A small audio frame classifier, trained from scratch: batches of 128.
Rows from block 6, named by matrix and row number. Rows with one number belong to one neuron. Each number is 200 + 20 x the weight over the matrix's rms, rounded and kept within 0 to 999. All counts start at 0.
# fc1: MLP up (model.blocks.6.mlp.fc1.weight, 640x320), inputs 240-319
# fc2: MLP down (model.blocks.6.mlp.fc2.weight, 320x640, transposed), outputs 240-319
fc1.47,222,183,195,214,207,209,191,181,199,207,192,209,162,211,199,210,207,208,197,176,183,173,210,203,184,241,185,201,202,199,252,237,216,206,212,200,201,182,188,210,216,222,216,215,189,253,229,194,231,188,197,177,209,195,218,210,182,212,192,179,173,206,194,249,230,171,187,217,166,198,207,206,233,184,212,207,184,174,229,197
fc2.47,220,206,207,198,200,212,223,219,209,186,249,188,190,212,206,168,222,233,217,213,202,211,220,212,236,191,230,213,195,163,212,214,239,205,211,210,215,192,218,204,163,184,203,225,173,170,176,194,197,177,197,203,233,179,231,217,186,184,189,218,188,208,234,208,208,221,188,168,230,246,178,217,196,190,204,237,217,199,181,225
fc1.48,237,201,194,202,204,210,226,196,193,201,181,197,213,205,220,176,162,204,220,219,178,213,202,203,175,182,193,188,182,170,191,175,186,221,196,175,215,182,187,193,181,220,189,219,175,164,188,202,177,220,221,216,217,194,218,199,216,179,203,186,189,182,165,213,159,204,228,151,183,255,226,190,208,195,210,191,202,202,217,185
fc2.48,218,179,165,213,164,202,159,196,181,170,216,223,200,210,226,199,187,228,191,185,207,210,199,186,206,242,197,205,173,207,171,224,222,176,227,202,200,194,186,212,213,165,226,195,237,248,222,215,220,208,205,149,154,176,241,184,212,220,231,206,229,214,193,180,180,209,204,215,222,172,196,170,204,200,217,223,179,186,212,201
fc1.49,187,200,192,196,192,172,196,177,223,212,142,209,203,226,248,226,216,232,173,172,201,211,176,217,182,203,212,204,199,190,176,213,193,161,227,190,217,209,211,207,185,174,199,180,193,194,190,213,192,179,181,213,199,204,190,184,214,167,203,216,186,180,188,212,169,206,201,194,209,167,187,179,178,185,233,195,191,196,239,224
fc2.49,212,207,225,207,218,186,176,200,225,201,200,192,209,203,205,200,208,188,184,171,196,176,205,226,189,216,213,211,191,207,204,221,222,217,211,219,212,194,194,180,193,203,206,207,194,189,188,214,184,172,179,201,163,216,147,196,223,186,201,194,170,194,221,227,195,221,210,191,199,209,204,223,177,184,225,227,198,224,163,190
fc1.50,189,204,187,194,221,196,190,216,178,217,242,190,185,221,193,175,215,190,199,167,214,183,202,201,200,232,210,199,207,189,222,212,187,176,225,200,187,185,196,176,187,215,222,175,185,202,164,170,209,199,195,202,192,202,225,188,200,189,202,175,207,186,243,235,173,179,213,209,244,197,231,182,194,241,216,195,172,212,236,155
fc2.50,202,200,213,198,201,219,209,178,189,241,178,203,223,220,192,230,178,175,240,224,209,197,188,181,226,196,185,231,225,208,212,210,181,248,201,188,186,183,205,208,182,208,199,187,138,192,170,177,140,208,187,230,228,221,189,205,184,252,202,199,196,203,206,206,167,186,190,215,191,206,190,224,211,200,240,215,168,218,206,151
fc1.51,217,189,223,170,190,208,200,198,237,186,198,197,190,181,219,188,211,205,185,183,219,197,191,235,197,198,179,178,199,216,236,195,210,224,175,164,202,211,225,202,185,191,182,216,200,162,214,173,208,217,215,219,216,194,210,195,200,179,178,192,200,197,156,159,218,188,215,193,195,196,196,198,214,167,223,223,186,210,214,187
fc2.51,239,193,218,174,181,186,207,211,191,225,224,256,199,175,197,195,174,208,177,217,163,176,210,192,182,228,173,195,164,205,204,200,200,233,178,210,174,209,223,221,213,198,174,221,193,193,176,194,195,195,181,220,201,199,213,211,224,230,196,201,196,186,171,241,162,208,207,218,216,205,185,216,170,230,186,206,218,198,214,224
fc1.52,197,218,207,194,191,209,192,227,219,212,180,164,171,201,214,218,202,159,214,206,229,188,191,177,217,169,206,175,169,185,179,158,191,200,197,166,226,227,205,195,164,199,246,184,166,180,229,226,214,172,223,218,222,203,194,191,216,235,197,220,188,184,192,209,169,223,246,184,201,201,157,198,219,197,202,208,176,202,184,174
fc2.52,197,171,246,185,181,195,215,182,221,175,211,153,203,219,182,221,211,174,134,181,178,194,226,185,185,193,217,190,243,198,187,198,194,209,198,194,201,204,237,188,203,224,187,180,181,175,180,199,179,200,204,229,225,225,146,195,199,224,160,180,171,180,202,247,232,206,184,187,178,204,226,242,177,185,208,208,220,209,221,186
fc1.53,178,196,225,198,187,188,183,209,210,209,167,194,238,207,218,214,181,204,199,207,206,209,217,218,222,218,175,202,183,217,173,192,196,177,194,199,213,151,213,205,207,211,214,232,242,225,198,205,221,170,205,192,188,206,197,229,184,204,184,222,194,191,198,182,174,190,219,194,196,180,234,173,200,196,197,209,215,227,222,215
fc2.53,186,220,170,225,204,207,192,205,208,225,188,228,211,208,175,160,188,215,170,235,221,219,178,190,213,174,216,184,165,162,230,211,223,185,204,205,233,219,194,216,206,228,194,223,185,212,190,233,159,185,182,195,204,188,240,180,166,202,197,229,210,172,185,212,204,203,230,177,153,182,175,237,202,197,211,196,174,218,218,215
fc1.54,194,168,202,172,191,193,199,183,205,203,206,202,212,180,186,202,199,189,138,162,183,187,189,227,191,252,207,201,219,198,160,213,200,212,213,196,198,211,190,191,228,215,242,203,187,170,190,223,187,234,172,197,186,212,193,203,207,224,191,181,185,199,179,217,186,202,262,170,222,179,205,185,240,210,221,215,169,225,219,228
fc2.54,187,186,189,204,230,172,200,207,193,171,229,168,204,204,222,193,171,180,196,198,224,209,197,166,222,201,205,199,237,198,191,200,222,202,182,192,207,187,209,177,218,229,187,201,174,144,169,201,188,214,170,205,235,184,212,189,192,204,190,215,162,213,200,203,224,224,147,203,189,222,204,177,190,199,195,214,206,226,215,166
fc1.55,194,213,206,161,201,208,189,173,238,205,197,199,206,208,210,224,159,213,214,201,183,210,208,198,232,170,197,260,198,212,215,207,221,175,217,177,197,194,224,206,205,237,206,207,239,195,192,192,213,196,189,196,212,178,181,215,185,235,200,234,191,169,210,218,160,207,231,208,170,219,218,204,167,176,227,198,206,212,202,176
fc2.55,197,221,187,211,166,217,205,218,183,218,221,196,211,191,198,199,217,183,186,216,197,173,202,230,200,217,184,236,226,181,200,216,187,198,193,214,207,227,218,201,223,218,206,251,218,206,213,204,198,208,189,223,237,205,206,168,168,189,235,209,215,196,201,181,198,200,210,199,186,180,194,166,234,211,154,199,232,192,204,201
fc1.56,206,223,181,217,232,190,232,170,190,167,224,195,174,163,219,175,255,254,214,178,196,186,199,182,248,206,148,233,220,187,183,215,183,214,208,184,190,181,192,181,204,188,141,235,212,206,178,208,204,195,206,188,190,160,219,205,192,180,161,168,218,238,197,198,165,176,188,223,219,195,170,201,195,225,222,214,223,214,177,172
fc2.56,200,149,190,204,194,188,255,239,197,237,171,148,185,204,132,191,189,206,236,205,188,183,207,155,213,205,213,201,212,222,187,173,227,213,209,234,220,187,199,184,207,201,196,192,209,238,173,158,167,187,229,218,200,219,198,200,186,245,235,216,237,212,203,190,182,186,171,209,223,220,184,184,211,168,179,207,185,181,181,161
fc1.57,196,205,192,190,190,211,179,185,177,195,151,211,227,186,190,203,204,204,199,188,226,188,209,169,202,231,182,223,133,210,231,184,206,198,206,168,184,198,220,167,212,190,217,207,182,179,170,199,211,223,177,207,166,206,217,218,178,218,183,212,198,171,201,209,165,190,204,184,197,190,182,191,228,178,192,190,226,197,219,190
fc2.57,212,186,183,205,190,196,207,202,197,189,214,215,178,199,206,210,201,201,192,224,179,203,198,214,223,169,192,189,186,207,188,190,186,196,189,207,215,210,199,221,197,206,191,206,192,194,207,194,194,220,198,166,214,219,232,187,208,212,197,227,201,211,189,202,213,215,206,166,217,220,186,200,179,190,193,206,200,232,189,201
fc1.58,216,198,232,180,188,193,202,178,218,204,178,225,208,217,230,221,180,199,197,198,210,197,232,190,193,189,198,226,206,177,220,199,195,204,228,167,177,182,212,194,233,217,179,194,188,182,190,200,216,171,198,186,209,198,233,223,195,175,207,202,173,218,212,220,177,203,211,179,224,157,181,177,193,189,182,231,187,192,244,178
fc2.58,185,228,189,165,215,228,201,214,193,211,227,165,212,183,211,192,219,221,221,212,202,182,182,198,187,179,154,242,238,221,231,230,215,227,197,175,259,183,219,219,205,233,173,190,179,203,193,189,170,203,189,199,198,191,174,192,220,169,163,237,201,189,171,236,220,200,174,173,194,212,196,193,199,208,197,181,198,205,208,195
fc1.59,196,229,210,180,184,215,167,181,183,180,178,170,218,198,203,208,188,190,232,178,197,210,168,173,236,222,169,196,241,159,194,184,172,207,187,221,209,217,188,231,223,210,204,187,235,170,216,169,202,220,221,199,230,212,202,233,186,187,222,194,192,167,202,205,202,227,168,195,219,253,199,208,200,195,175,214,233,225,234,234
fc2.59,210,193,206,206,205,183,174,214,213,186,222,226,201,229,179,208,206,192,212,225,175,196,195,185,183,188,196,198,208,235,214,226,222,220,163,200,219,224,205,186,231,206,213,244,177,227,208,187,196,229,248,163,185,204,233,216,211,205,233,212,182,184,205,163,207,216,202,199,184,180,212,181,181,183,228,171,216,195,209,191
fc1.60,221,183,178,209,188,213,201,188,180,186,170,216,232,176,191,198,215,231,164,189,229,226,218,212,167,217,195,208,202,171,198,200,225,171,233,215,188,227,210,176,229,216,205,160,187,190,204,215,183,221,209,207,182,195,214,191,195,187,190,208,215,182,181,179,188,203,201,176,184,215,168,163,197,198,235,179,202,198,177,162
fc2.60,217,204,227,186,224,170,216,193,219,149,230,207,209,225,173,172,176,161,177,196,191,174,202,165,253,200,192,207,181,186,222,209,213,186,191,235,202,238,169,204,228,184,223,217,225,185,190,204,232,210,222,174,198,188,229,181,205,185,220,190,198,216,185,222,159,229,194,179,229,197,229,175,224,204,195,262,189,231,177,234
fc1.61,203,196,176,180,226,212,180,183,159,201,227,225,218,183,176,187,241,233,176,183,218,216,190,224,212,239,209,196,206,195,228,216,207,188,207,226,168,234,239,168,231,233,247,177,202,174,198,168,218,247,166,209,186,201,168,189,211,238,232,206,204,208,194,214,180,237,217,191,220,228,190,177,198,241,216,211,205,256,168,225
fc2.61,204,222,212,207,170,158,207,195,235,200,204,174,209,185,172,215,179,188,209,216,186,225,180,177,191,203,187,189,201,181,186,172,214,228,182,191,209,188,222,221,161,174,216,223,175,209,175,213,177,192,185,210,207,197,173,213,235,186,157,186,134,197,196,207,181,201,212,211,183,238,222,220,200,213,202,230,175,201,209,191
fc1.62,216,185,227,266,236,216,229,219,182,240,230,208,207,197,177,204,217,182,208,204,197,200,193,199,177,212,184,212,227,222,251,237,191,228,166,243,193,153,155,231,227,232,191,199,181,223,131,209,222,193,172,228,229,195,175,219,214,167,169,191,187,212,213,196,195,178,159,225,184,176,190,183,212,164,207,187,230,206,185,225
fc2.62,226,212,208,183,186,217,207,184,213,208,270,175,195,215,223,188,212,203,221,196,203,203,184,223,218,207,198,216,176,147,181,208,206,237,180,205,207,192,231,205,190,236,181,228,192,219,199,171,223,183,197,198,234,197,265,184,169,168,176,210,196,173,189,200,149,224,180,224,206,206,221,189,215,197,206,194,187,194,168,190
fc1.63,226,194,206,197,240,220,235,166,171,179,165,187,194,198,201,238,193,207,166,189,200,189,228,236,208,193,149,214,204,155,208,182,177,187,196,192,211,165,197,180,204,217,194,207,168,216,196,189,225,195,163,182,192,193,222,194,195,179,182,205,218,238,202,216,242,189,215,186,193,185,173,193,199,196,215,182,229,193,231,212
fc2.63,226,242,207,197,170,198,153,169,199,242,181,213,195,203,185,223,227,194,214,181,187,190,160,223,194,185,192,205,197,223,194,195,198,211,184,183,209,233,224,182,200,205,220,189,178,199,206,210,187,178,229,227,241,200,198,183,174,202,213,223,176,193,186,189,239,215,192,201,216,179,214,207,215,204,180,219,158,212,199,199
fc1.64,181,181,212,175,192,218,240,212,220,207,206,247,203,249,212,255,184,197,180,227,183,219,212,226,200,201,197,201,217,224,264,178,197,196,194,187,203,203,205,197,217,192,180,218,213,221,174,194,204,209,208,196,175,173,203,206,184,172,202,197,177,189,182,194,182,224,167,180,195,191,204,160,195,201,193,214,221,219,186,182
fc2.64,226,245,177,230,190,200,195,208,219,217,205,198,202,174,187,231,188,186,198,180,226,219,205,189,213,213,192,173,246,181,218,172,179,202,181,209,194,174,200,222,158,210,213,197,204,208,220,213,178,213,203,190,261,189,232,206,229,204,182,228,206,211,181,189,186,174,190,221,163,206,204,227,189,198,237,181,163,216,195,207
fc1.65,207,221,186,168,223,191,193,217,214,228,202,187,218,228,188,210,184,193,227,176,203,211,179,186,209,215,224,189,176,228,216,185,226,172,178,180,228,166,207,212,217,191,206,217,238,203,174,204,208,199,212,184,203,182,199,200,213,223,204,217,215,181,215,216,158,225,232,204,204,232,200,178,214,177,221,198,177,198,224,193
fc2.65,183,227,162,220,208,213,201,222,181,189,207,216,210,216,186,217,215,227,225,202,187,176,193,276,184,182,194,201,208,190,177,238,214,199,215,213,191,190,226,197,184,170,211,232,224,174,245,213,189,181,244,232,209,194,183,196,172,185,214,204,200,216,208,163,183,184,180,201,209,162,200,231,198,221,172,209,181,222,193,221
fc1.66,192,164,227,214,202,223,178,203,227,238,206,216,198,210,213,182,199,204,214,199,225,210,219,187,214,230,179,229,182,193,253,233,188,207,170,184,197,178,204,209,222,176,207,219,229,178,202,188,206,205,170,180,218,176,197,209,211,171,219,188,200,223,224,206,194,196,173,175,221,178,194,195,225,183,206,209,175,233,195,170
fc2.66,202,228,196,183,203,203,221,210,170,175,203,192,224,164,203,198,195,162,199,217,227,188,169,218,200,198,182,188,185,201,180,216,181,187,185,196,232,240,200,187,205,208,173,172,164,195,203,206,205,198,218,236,201,211,212,180,205,201,214,218,203,188,162,228,217,215,179,197,208,190,216,207,209,226,194,196,245,189,202,189