Weights of a small audio frame classifier.
Model: 9.94M parameters, mfcc input, arch transformer, norm layernorm, layers 12, width 320.
Training: soap at rate 0.0011, 9600 steps, held-out accuracy 99%.
Data: trained on synthesized solo parts of chorales (CocoChorales), 39062 training examples, 31.5 epochs.
Rows from block 2, named by matrix and row number. Rows with one number belong to one attention dimension. Each number is 50 + 15 x the weight over its row's rms, rounded and kept within 0 to 99. All counts start at 0.
# v: attention query, key and value (stacked) (model.blocks.2.attn.qkv.weight, 960x320, the v third), inputs 160-239
# proj: attention output (model.blocks.2.attn.proj.weight, 320x320, transposed), outputs 160-239
v.293:33 59 67 92 57 32 57 35 45 50 23 57 61 42 54 12 39 18 41 12 64 41 47 48 37 75 51 22 30 55 46 69 61 25 61 62 61 54 47 31 57 24 46 33 78 49 64 65 27 26 58 56 59 77 38 46 43 29 41 41 36 30 40 46 41 40 32 33 62 36 34 54 51 80 66 67 54 63 40 61
v.294:41 70 34 47 51 63 30 47 22 54 53 33 37 71 48 44 20 37 67 72 52 63 32 55 47 84 80 64 64 45 35 48 41 36 45 39 32 44 48 41 49 47 60 56 67 45 44 49 76 55 37 55 49 53 53 39 49 46 57 73 61 65 89 69 40 77 81 20 84 71 29 39 41 48 47 99 14 31 73 39
v.295:71 56 50 20 68 50 72 45 77 34 60 57 33 54 53 34 60 33 59 54 63 66 37 44 56 70 45 54 44 53 44 93 18 61 29 43 58 55 81 68 43 30 44 42 39 32 43 49 61 62 65 59 71 45 46 43 72 39 49 55 50 59 50 54 56 35 38 64 38 77 45 25 78 65 86 55 61 66 47 22
v.296:65 62 75 64 53 36 43 57 64 58 44 69 69 40 51 41 45 66 40 36 49 46 78 61 62 59 48 59 30 62 37 43 33 39 57 38 71 50 55 26 77 73 30 56 58 58 47 75 36 70 38 37 52 64 49 78 58 56 48 53 70 47 83 49 49 51 59 39 40 56 45 60 38 42 77 54 42 50 54 56
v.297:50 46 71 58 85 48 41 62 24 38 60 55 28 71 48 43 24 17 44 75 62 50 49 24 52 17 67 57 48 57 47 00 51 46 76 46 33 52 38 40 61 68 40 73 56 32 45 70 45 67 26 46 27 44 63 45 59 36 40 19 49 44 64 56 56 58 44 30 64 28 53 56 39 35 46 71 36 24 64 44
v.298:46 63 43 53 43 36 24 34 52 57 16 50 60 65 87 48 68 63 67 51 36 57 48 60 71 66 43 41 49 40 18 39 27 58 54 54 49 27 76 52 66 51 48 33 52 53 58 39 64 52 28 49 22 49 43 63 37 51 68 42 41 34 53 58 50 49 51 18 75 64 40 62 59 44 29 32 59 45 38 35
v.299:38 22 55 61 69 53 56 40 50 52 44 41 40 33 68 69 39 38 35 71 39 56 56 63 31 42 54 67 63 39 49 78 25 29 32 50 14 75 45 42 53 56 35 78 89 15 46 58 62 53 51 49 55 53 53 49 65 74 66 23 58 68 28 51 56 49 50 60 29 57 62 36 56 43 38 51 34 62 36 05
v.300:68 51 64 37 54 56 89 62 53 58 52 55 47 35 52 38 42 64 43 36 62 26 25 34 57 34 24 67 58 99 37 70 70 48 65 67 39 39 55 42 53 44 42 62 46 84 62 14 67 57 86 51 49 44 41 78 43 51 47 94 61 50 44 48 61 40 29 51 30 58 43 61 59 51 71 17 35 45 58 48
v.301:63 55 38 47 34 80 48 33 52 49 52 41 59 54 50 42 35 35 40 75 46 53 48 59 43 53 40 47 42 91 66 57 89 60 27 57 41 67 43 52 72 32 67 57 40 66 68 43 31 45 53 41 44 11 65 69 35 31 53 53 26 46 73 36 60 54 43 47 44 21 36 39 30 50 37 15 33 67 31 60
v.302:58 50 39 51 34 40 43 49 23 65 35 56 32 54 49 72 45 35 46 41 64 40 44 58 58 58 45 45 37 67 81 48 56 46 57 56 44 49 49 26 41 46 43 54 66 02 51 50 75 48 68 42 59 55 23 30 70 62 54 30 67 45 32 45 58 63 72 66 44 61 73 39 57 57 70 73 30 60 61 45
v.303:61 36 51 41 30 49 53 62 56 60 18 57 60 85 40 74 38 73 19 33 84 22 70 39 48 42 34 36 35 61 55 52 65 55 43 40 46 59 28 47 54 52 42 35 39 47 52 44 38 27 51 50 50 77 23 36 63 38 42 47 09 61 21 33 35 37 37 73 43 57 31 40 53 74 48 34 60 53 35 76
v.304:48 61 52 60 39 42 53 64 33 51 40 51 46 52 46 79 72 57 59 60 25 48 50 74 58 75 63 31 58 38 32 53 43 76 37 25 66 34 39 55 56 28 83 18 55 63 50 44 51 34 52 34 14 36 35 51 41 77 55 76 73 53 73 58 59 80 52 42 65 52 43 43 40 54 21 77 69 61 47 66
v.305:75 43 17 54 41 60 47 64 53 51 31 39 85 38 43 51 75 75 54 40 66 61 56 65 66 63 37 22 29 34 67 62 71 78 48 33 67 28 83 34 81 42 66 28 47 80 57 57 45 50 45 57 80 41 35 55 47 47 56 59 57 51 49 30 42 10 42 28 35 50 47 35 57 67 96 43 42 56 44 41
v.306:21 44 64 66 48 44 37 64 68 49 43 46 70 60 89 47 60 45 63 47 78 35 39 43 63 38 57 48 28 41 52 53 44 42 43 51 54 38 53 62 54 66 57 42 51 46 37 72 33 56 50 43 56 49 34 54 39 56 46 42 51 52 36 32 59 48 32 66 38 20 60 37 75 60 21 54 52 61 30 44
v.307:39 45 57 37 84 41 44 49 27 42 51 60 66 50 43 44 60 31 40 57 50 64 38 41 71 53 80 78 29 50 34 51 34 70 52 60 76 45 38 55 16 56 41 59 60 43 37 56 38 65 76 43 43 66 58 78 64 30 59 39 34 36 65 76 49 45 64 60 56 70 76 37 35 43 75 65 61 52 40 27
v.308:48 58 42 42 49 90 71 80 48 59 73 46 44 33 58 41 44 57 61 50 44 57 41 56 42 46 43 72 91 57 33 37 60 61 42 45 41 51 16 49 25 67 42 74 89 64 48 48 37 74 62 55 44 35 82 59 57 20 55 51 45 70 55 56 55 67 66 67 20 45 44 45 39 15 40 49 20 25 50 41
v.309:57 39 78 46 62 77 58 40 41 54 70 38 67 15 58 40 49 45 32 32 30 68 38 18 63 60 45 59 50 60 53 43 68 58 40 53 41 58 35 70 57 26 59 55 69 43 53 41 51 30 67 46 30 33 53 36 30 68 46 49 70 66 28 38 45 42 39 40 57 58 54 52 32 68 62 36 66 59 54 57
v.310:63 64 59 28 42 66 27 57 43 61 44 53 39 41 29 27 32 30 71 30 42 57 72 66 60 39 28 89 47 47 52 37 33 47 53 59 69 44 40 43 41 65 38 53 36 57 39 29 36 43 61 24 40 61 59 68 48 37 35 24 45 64 67 69 70 32 34 78 66 50 30 45 47 41 85 59 25 57 39 41
v.311:44 48 37 46 33 48 19 45 44 63 48 32 60 33 71 47 37 63 31 52 40 46 36 72 49 45 52 42 30 04 28 28 43 48 36 68 45 44 80 63 70 43 53 38 68 75 45 79 33 41 51 41 46 23 43 47 47 78 58 50 74 68 45 78 75 68 29 33 85 59 48 37 66 58 44 74 57 64 63 22
v.312:66 70 42 35 37 45 46 75 32 76 50 65 63 51 51 41 73 49 62 43 55 54 34 26 42 44 76 74 12 45 24 23 50 66 38 35 53 44 67 49 51 61 44 60 55 60 61 80 58 48 44 35 37 50 57 30 67 17 52 35 47 61 40 56 28 46 40 43 68 61 54 58 42 52 38 45 42 18 44 28
proj.293:56 34 40 38 43 18 65 44 58 44 40 26 73 36 28 65 29 45 66 28 67 49 51 55 48 45 46 42 47 62 76 35 62 33 49 27 24 57 31 68 52 49 21 56 35 55 50 33 79 62 58 56 47 30 38 61 60 71 38 71 40 29 64 66 26 50 52 49 38 63 57 36 41 44 29 56 37 34 75 38
proj.294:42 57 45 37 67 44 37 62 47 36 37 61 78 53 43 49 62 59 45 32 51 48 38 68 59 22 88 21 53 41 40 62 32 78 52 47 51 48 50 46 45 51 56 55 45 65 37 65 37 45 57 53 70 84 62 50 25 49 49 19 44 59 47 40 87 65 89 39 43 49 59 32 41 42 85 36 66 35 50 58
proj.295:32 61 31 59 28 38 32 62 32 60 63 44 59 42 44 47 24 43 42 23 21 50 61 42 33 48 36 73 68 50 62 31 55 31 35 42 49 32 41 32 59 63 78 45 42 51 51 67 28 37 19 26 32 58 65 51 76 66 45 43 31 48 35 52 43 29 70 45 54 42 44 57 43 49 58 50 62 52 57 70
proj.296:62 40 41 39 47 61 40 57 71 64 42 40 57 51 26 72 45 34 43 53 51 61 59 69 75 46 54 67 68 46 60 50 71 55 43 31 37 63 42 68 47 51 37 66 34 59 49 35 83 42 40 40 29 44 31 60 48 53 36 58 47 47 60 42 35 40 54 52 33 57 60 36 39 28 20 50 70 59 50 51
proj.297:42 44 69 42 42 48 44 49 73 51 42 44 52 62 47 63 61 28 49 71 69 18 49 78 54 53 40 41 49 41 53 35 43 82 69 43 77 74 64 63 39 39 64 69 16 80 27 35 20 77 50 35 53 64 54 65 25 39 38 33 39 68 67 25 56 66 63 63 41 62 33 36 62 40 16 43 43 53 51 88
proj.298:37 48 54 60 45 51 64 47 50 31 50 50 55 49 14 28 32 44 51 74 42 27 48 66 23 41 45 52 53 30 40 47 35 48 67 25 54 64 51 46 40 32 54 65 51 44 45 42 25 57 50 36 78 43 63 39 38 47 55 31 22 56 33 32 54 30 44 52 29 30 35 39 25 54 37 18 26 49 28 53
proj.299:31 67 48 38 43 64 42 72 34 25 85 38 12 69 91 60 51 50 59 64 62 53 60 64 60 57 43 32 48 38 67 56 51 66 06 66 49 27 57 50 25 73 43 46 58 50 51 76 30 85 28 54 45 64 47 26 50 30 45 62 39 43 57 65 40 70 48 31 44 37 65 42 53 68 69 69 64 59 69 72
proj.300:64 58 56 41 40 53 26 65 79 28 54 60 34 44 38 21 61 30 53 20 46 50 71 33 50 46 47 42 64 59 77 48 80 65 50 34 40 51 23 49 41 61 43 39 68 40 55 54 49 32 39 16 61 37 82 41 47 52 62 41 28 44 49 54 34 42 59 53 70 57 46 37 47 43 57 57 40 50 46 42
proj.301:26 41 46 68 43 27 34 49 33 51 68 62 41 46 78 58 68 41 46 64 49 70 41 52 49 37 48 53 54 61 48 45 54 50 83 55 36 50 65 61 49 54 30 49 68 37 50 40 63 44 67 51 65 79 46 49 67 46 43 51 45 59 28 59 40 53 15 42 54 41 42 34 67 64 69 37 57 30 54 41
proj.302:41 50 69 31 50 41 51 55 55 33 74 45 32 56 79 34 41 50 60 43 56 52 54 50 45 51 40 39 46 32 47 63 20 64 39 42 55 66 10 36 34 77 68 51 41 70 43 51 13 59 44 64 54 53 68 23 58 31 69 34 58 60 58 36 48 57 50 45 51 47 60 60 58 61 40 71 65 44 54 45
proj.303:31 72 51 61 59 50 72 52 24 56 75 32 46 31 66 40 49 45 65 49 38 83 20 61 49 45 45 50 15 51 56 46 42 33 38 37 67 35 56 39 57 60 49 53 43 53 47 44 79 58 28 48 53 29 46 55 64 58 58 41 41 47 58 61 30 31 44 25 58 48 65 69 46 36 46 59 37 40 58 23
proj.304:36 63 65 53 61 80 60 54 46 62 69 57 65 39 44 32 57 76 40 74 30 54 58 52 56 40 63 46 44 57 53 82 47 73 34 51 68 74 40 50 33 52 42 44 58 58 56 63 42 34 43 50 80 55 77 34 52 49 69 43 29 57 37 26 62 44 69 83 29 32 51 66 56 50 30 26 57 56 45 45
proj.305:64 63 52 37 38 21 73 29 37 76 47 46 46 39 52 64 43 33 57 27 21 63 21 37 72 35 35 69 50 44 42 66 47 17 36 24 30 54 52 54 67 31 45 53 59 38 69 27 48 48 38 74 57 34 40 36 51 57 60 67 47 53 50 58 46 41 39 57 68 62 51 43 37 53 19 53 52 68 65 09
proj.306:65 59 48 50 40 58 40 68 54 24 32 48 51 59 54 47 42 19 45 57 56 23 50 56 38 88 47 44 35 78 55 53 70 56 66 57 59 77 30 53 43 65 55 52 60 37 24 41 54 57 37 25 31 36 23 59 70 48 31 69 46 41 65 55 47 55 29 73 25 34 46 41 55 46 43 32 53 49 47 60
proj.307:48 62 41 61 40 76 40 70 62 43 48 22 36 45 72 33 43 13 65 43 61 54 51 56 69 57 49 47 35 54 58 36 61 44 29 60 46 78 32 54 51 66 47 80 39 71 30 34 28 49 28 24 26 52 51 52 78 59 53 33 54 47 36 30 73 48 48 46 40 29 51 46 59 12 36 34 61 42 64 79
proj.308:47 60 34 60 44 62 22 52 38 31 40 35 40 61 81 66 70 15 60 55 44 75 57 55 28 63 56 60 60 62 29 37 55 47 46 70 65 35 62 44 64 88 51 51 37 50 43 60 52 66 56 38 25 79 29 66 49 28 44 33 83 57 45 63 69 68 50 42 48 49 51 62 68 61 68 34 58 35 46 72
proj.309:55 37 54 52 46 31 45 60 75 65 48 88 52 53 64 66 34 56 64 59 41 35 61 51 43 66 31 36 53 57 45 59 59 42 79 64 16 68 64 51 54 48 44 41 74 36 76 49 49 33 61 58 33 37 37 55 51 40 51 66 58 22 52 60 26 41 30 41 50 41 67 49 51 71 41 64 50 33 63 36
proj.310:43 64 28 35 53 20 65 58 40 32 34 58 63 56 82 51 52 28 45 37 74 40 58 40 46 49 57 59 44 32 46 60 60 35 40 43 24 45 88 56 56 79 37 60 59 70 45 62 52 57 34 76 37 52 69 51 56 61 63 54 71 52 38 57 41 38 51 42 65 54 78 54 49 64 56 26 79 70 76 44
proj.311:68 43 76 61 55 63 63 59 52 71 54 67 35 36 57 48 35 55 51 53 23 34 61 38 43 35 32 47 62 50 63 75 75 55 84 38 51 85 50 72 41 36 59 35 35 48 61 32 40 45 59 32 30 38 43 52 40 68 43 55 32 46 68 20 44 47 44 62 45 53 41 38 54 65 47 40 20 59 11 49
proj.312:35 42 21 66 51 55 44 37 50 51 25 47 61 50 41 33 59 84 42 71 43 55 57 73 75 28 49 51 53 55 51 38 40 50 94 65 84 57 34 55 59 42 42 56 49 52 37 33 52 52 62 37 47 65 46 79 38 38 45 48 74 54 58 45 57 36 61 37 84 61 39 62 72 25 53 42 49 67 87 56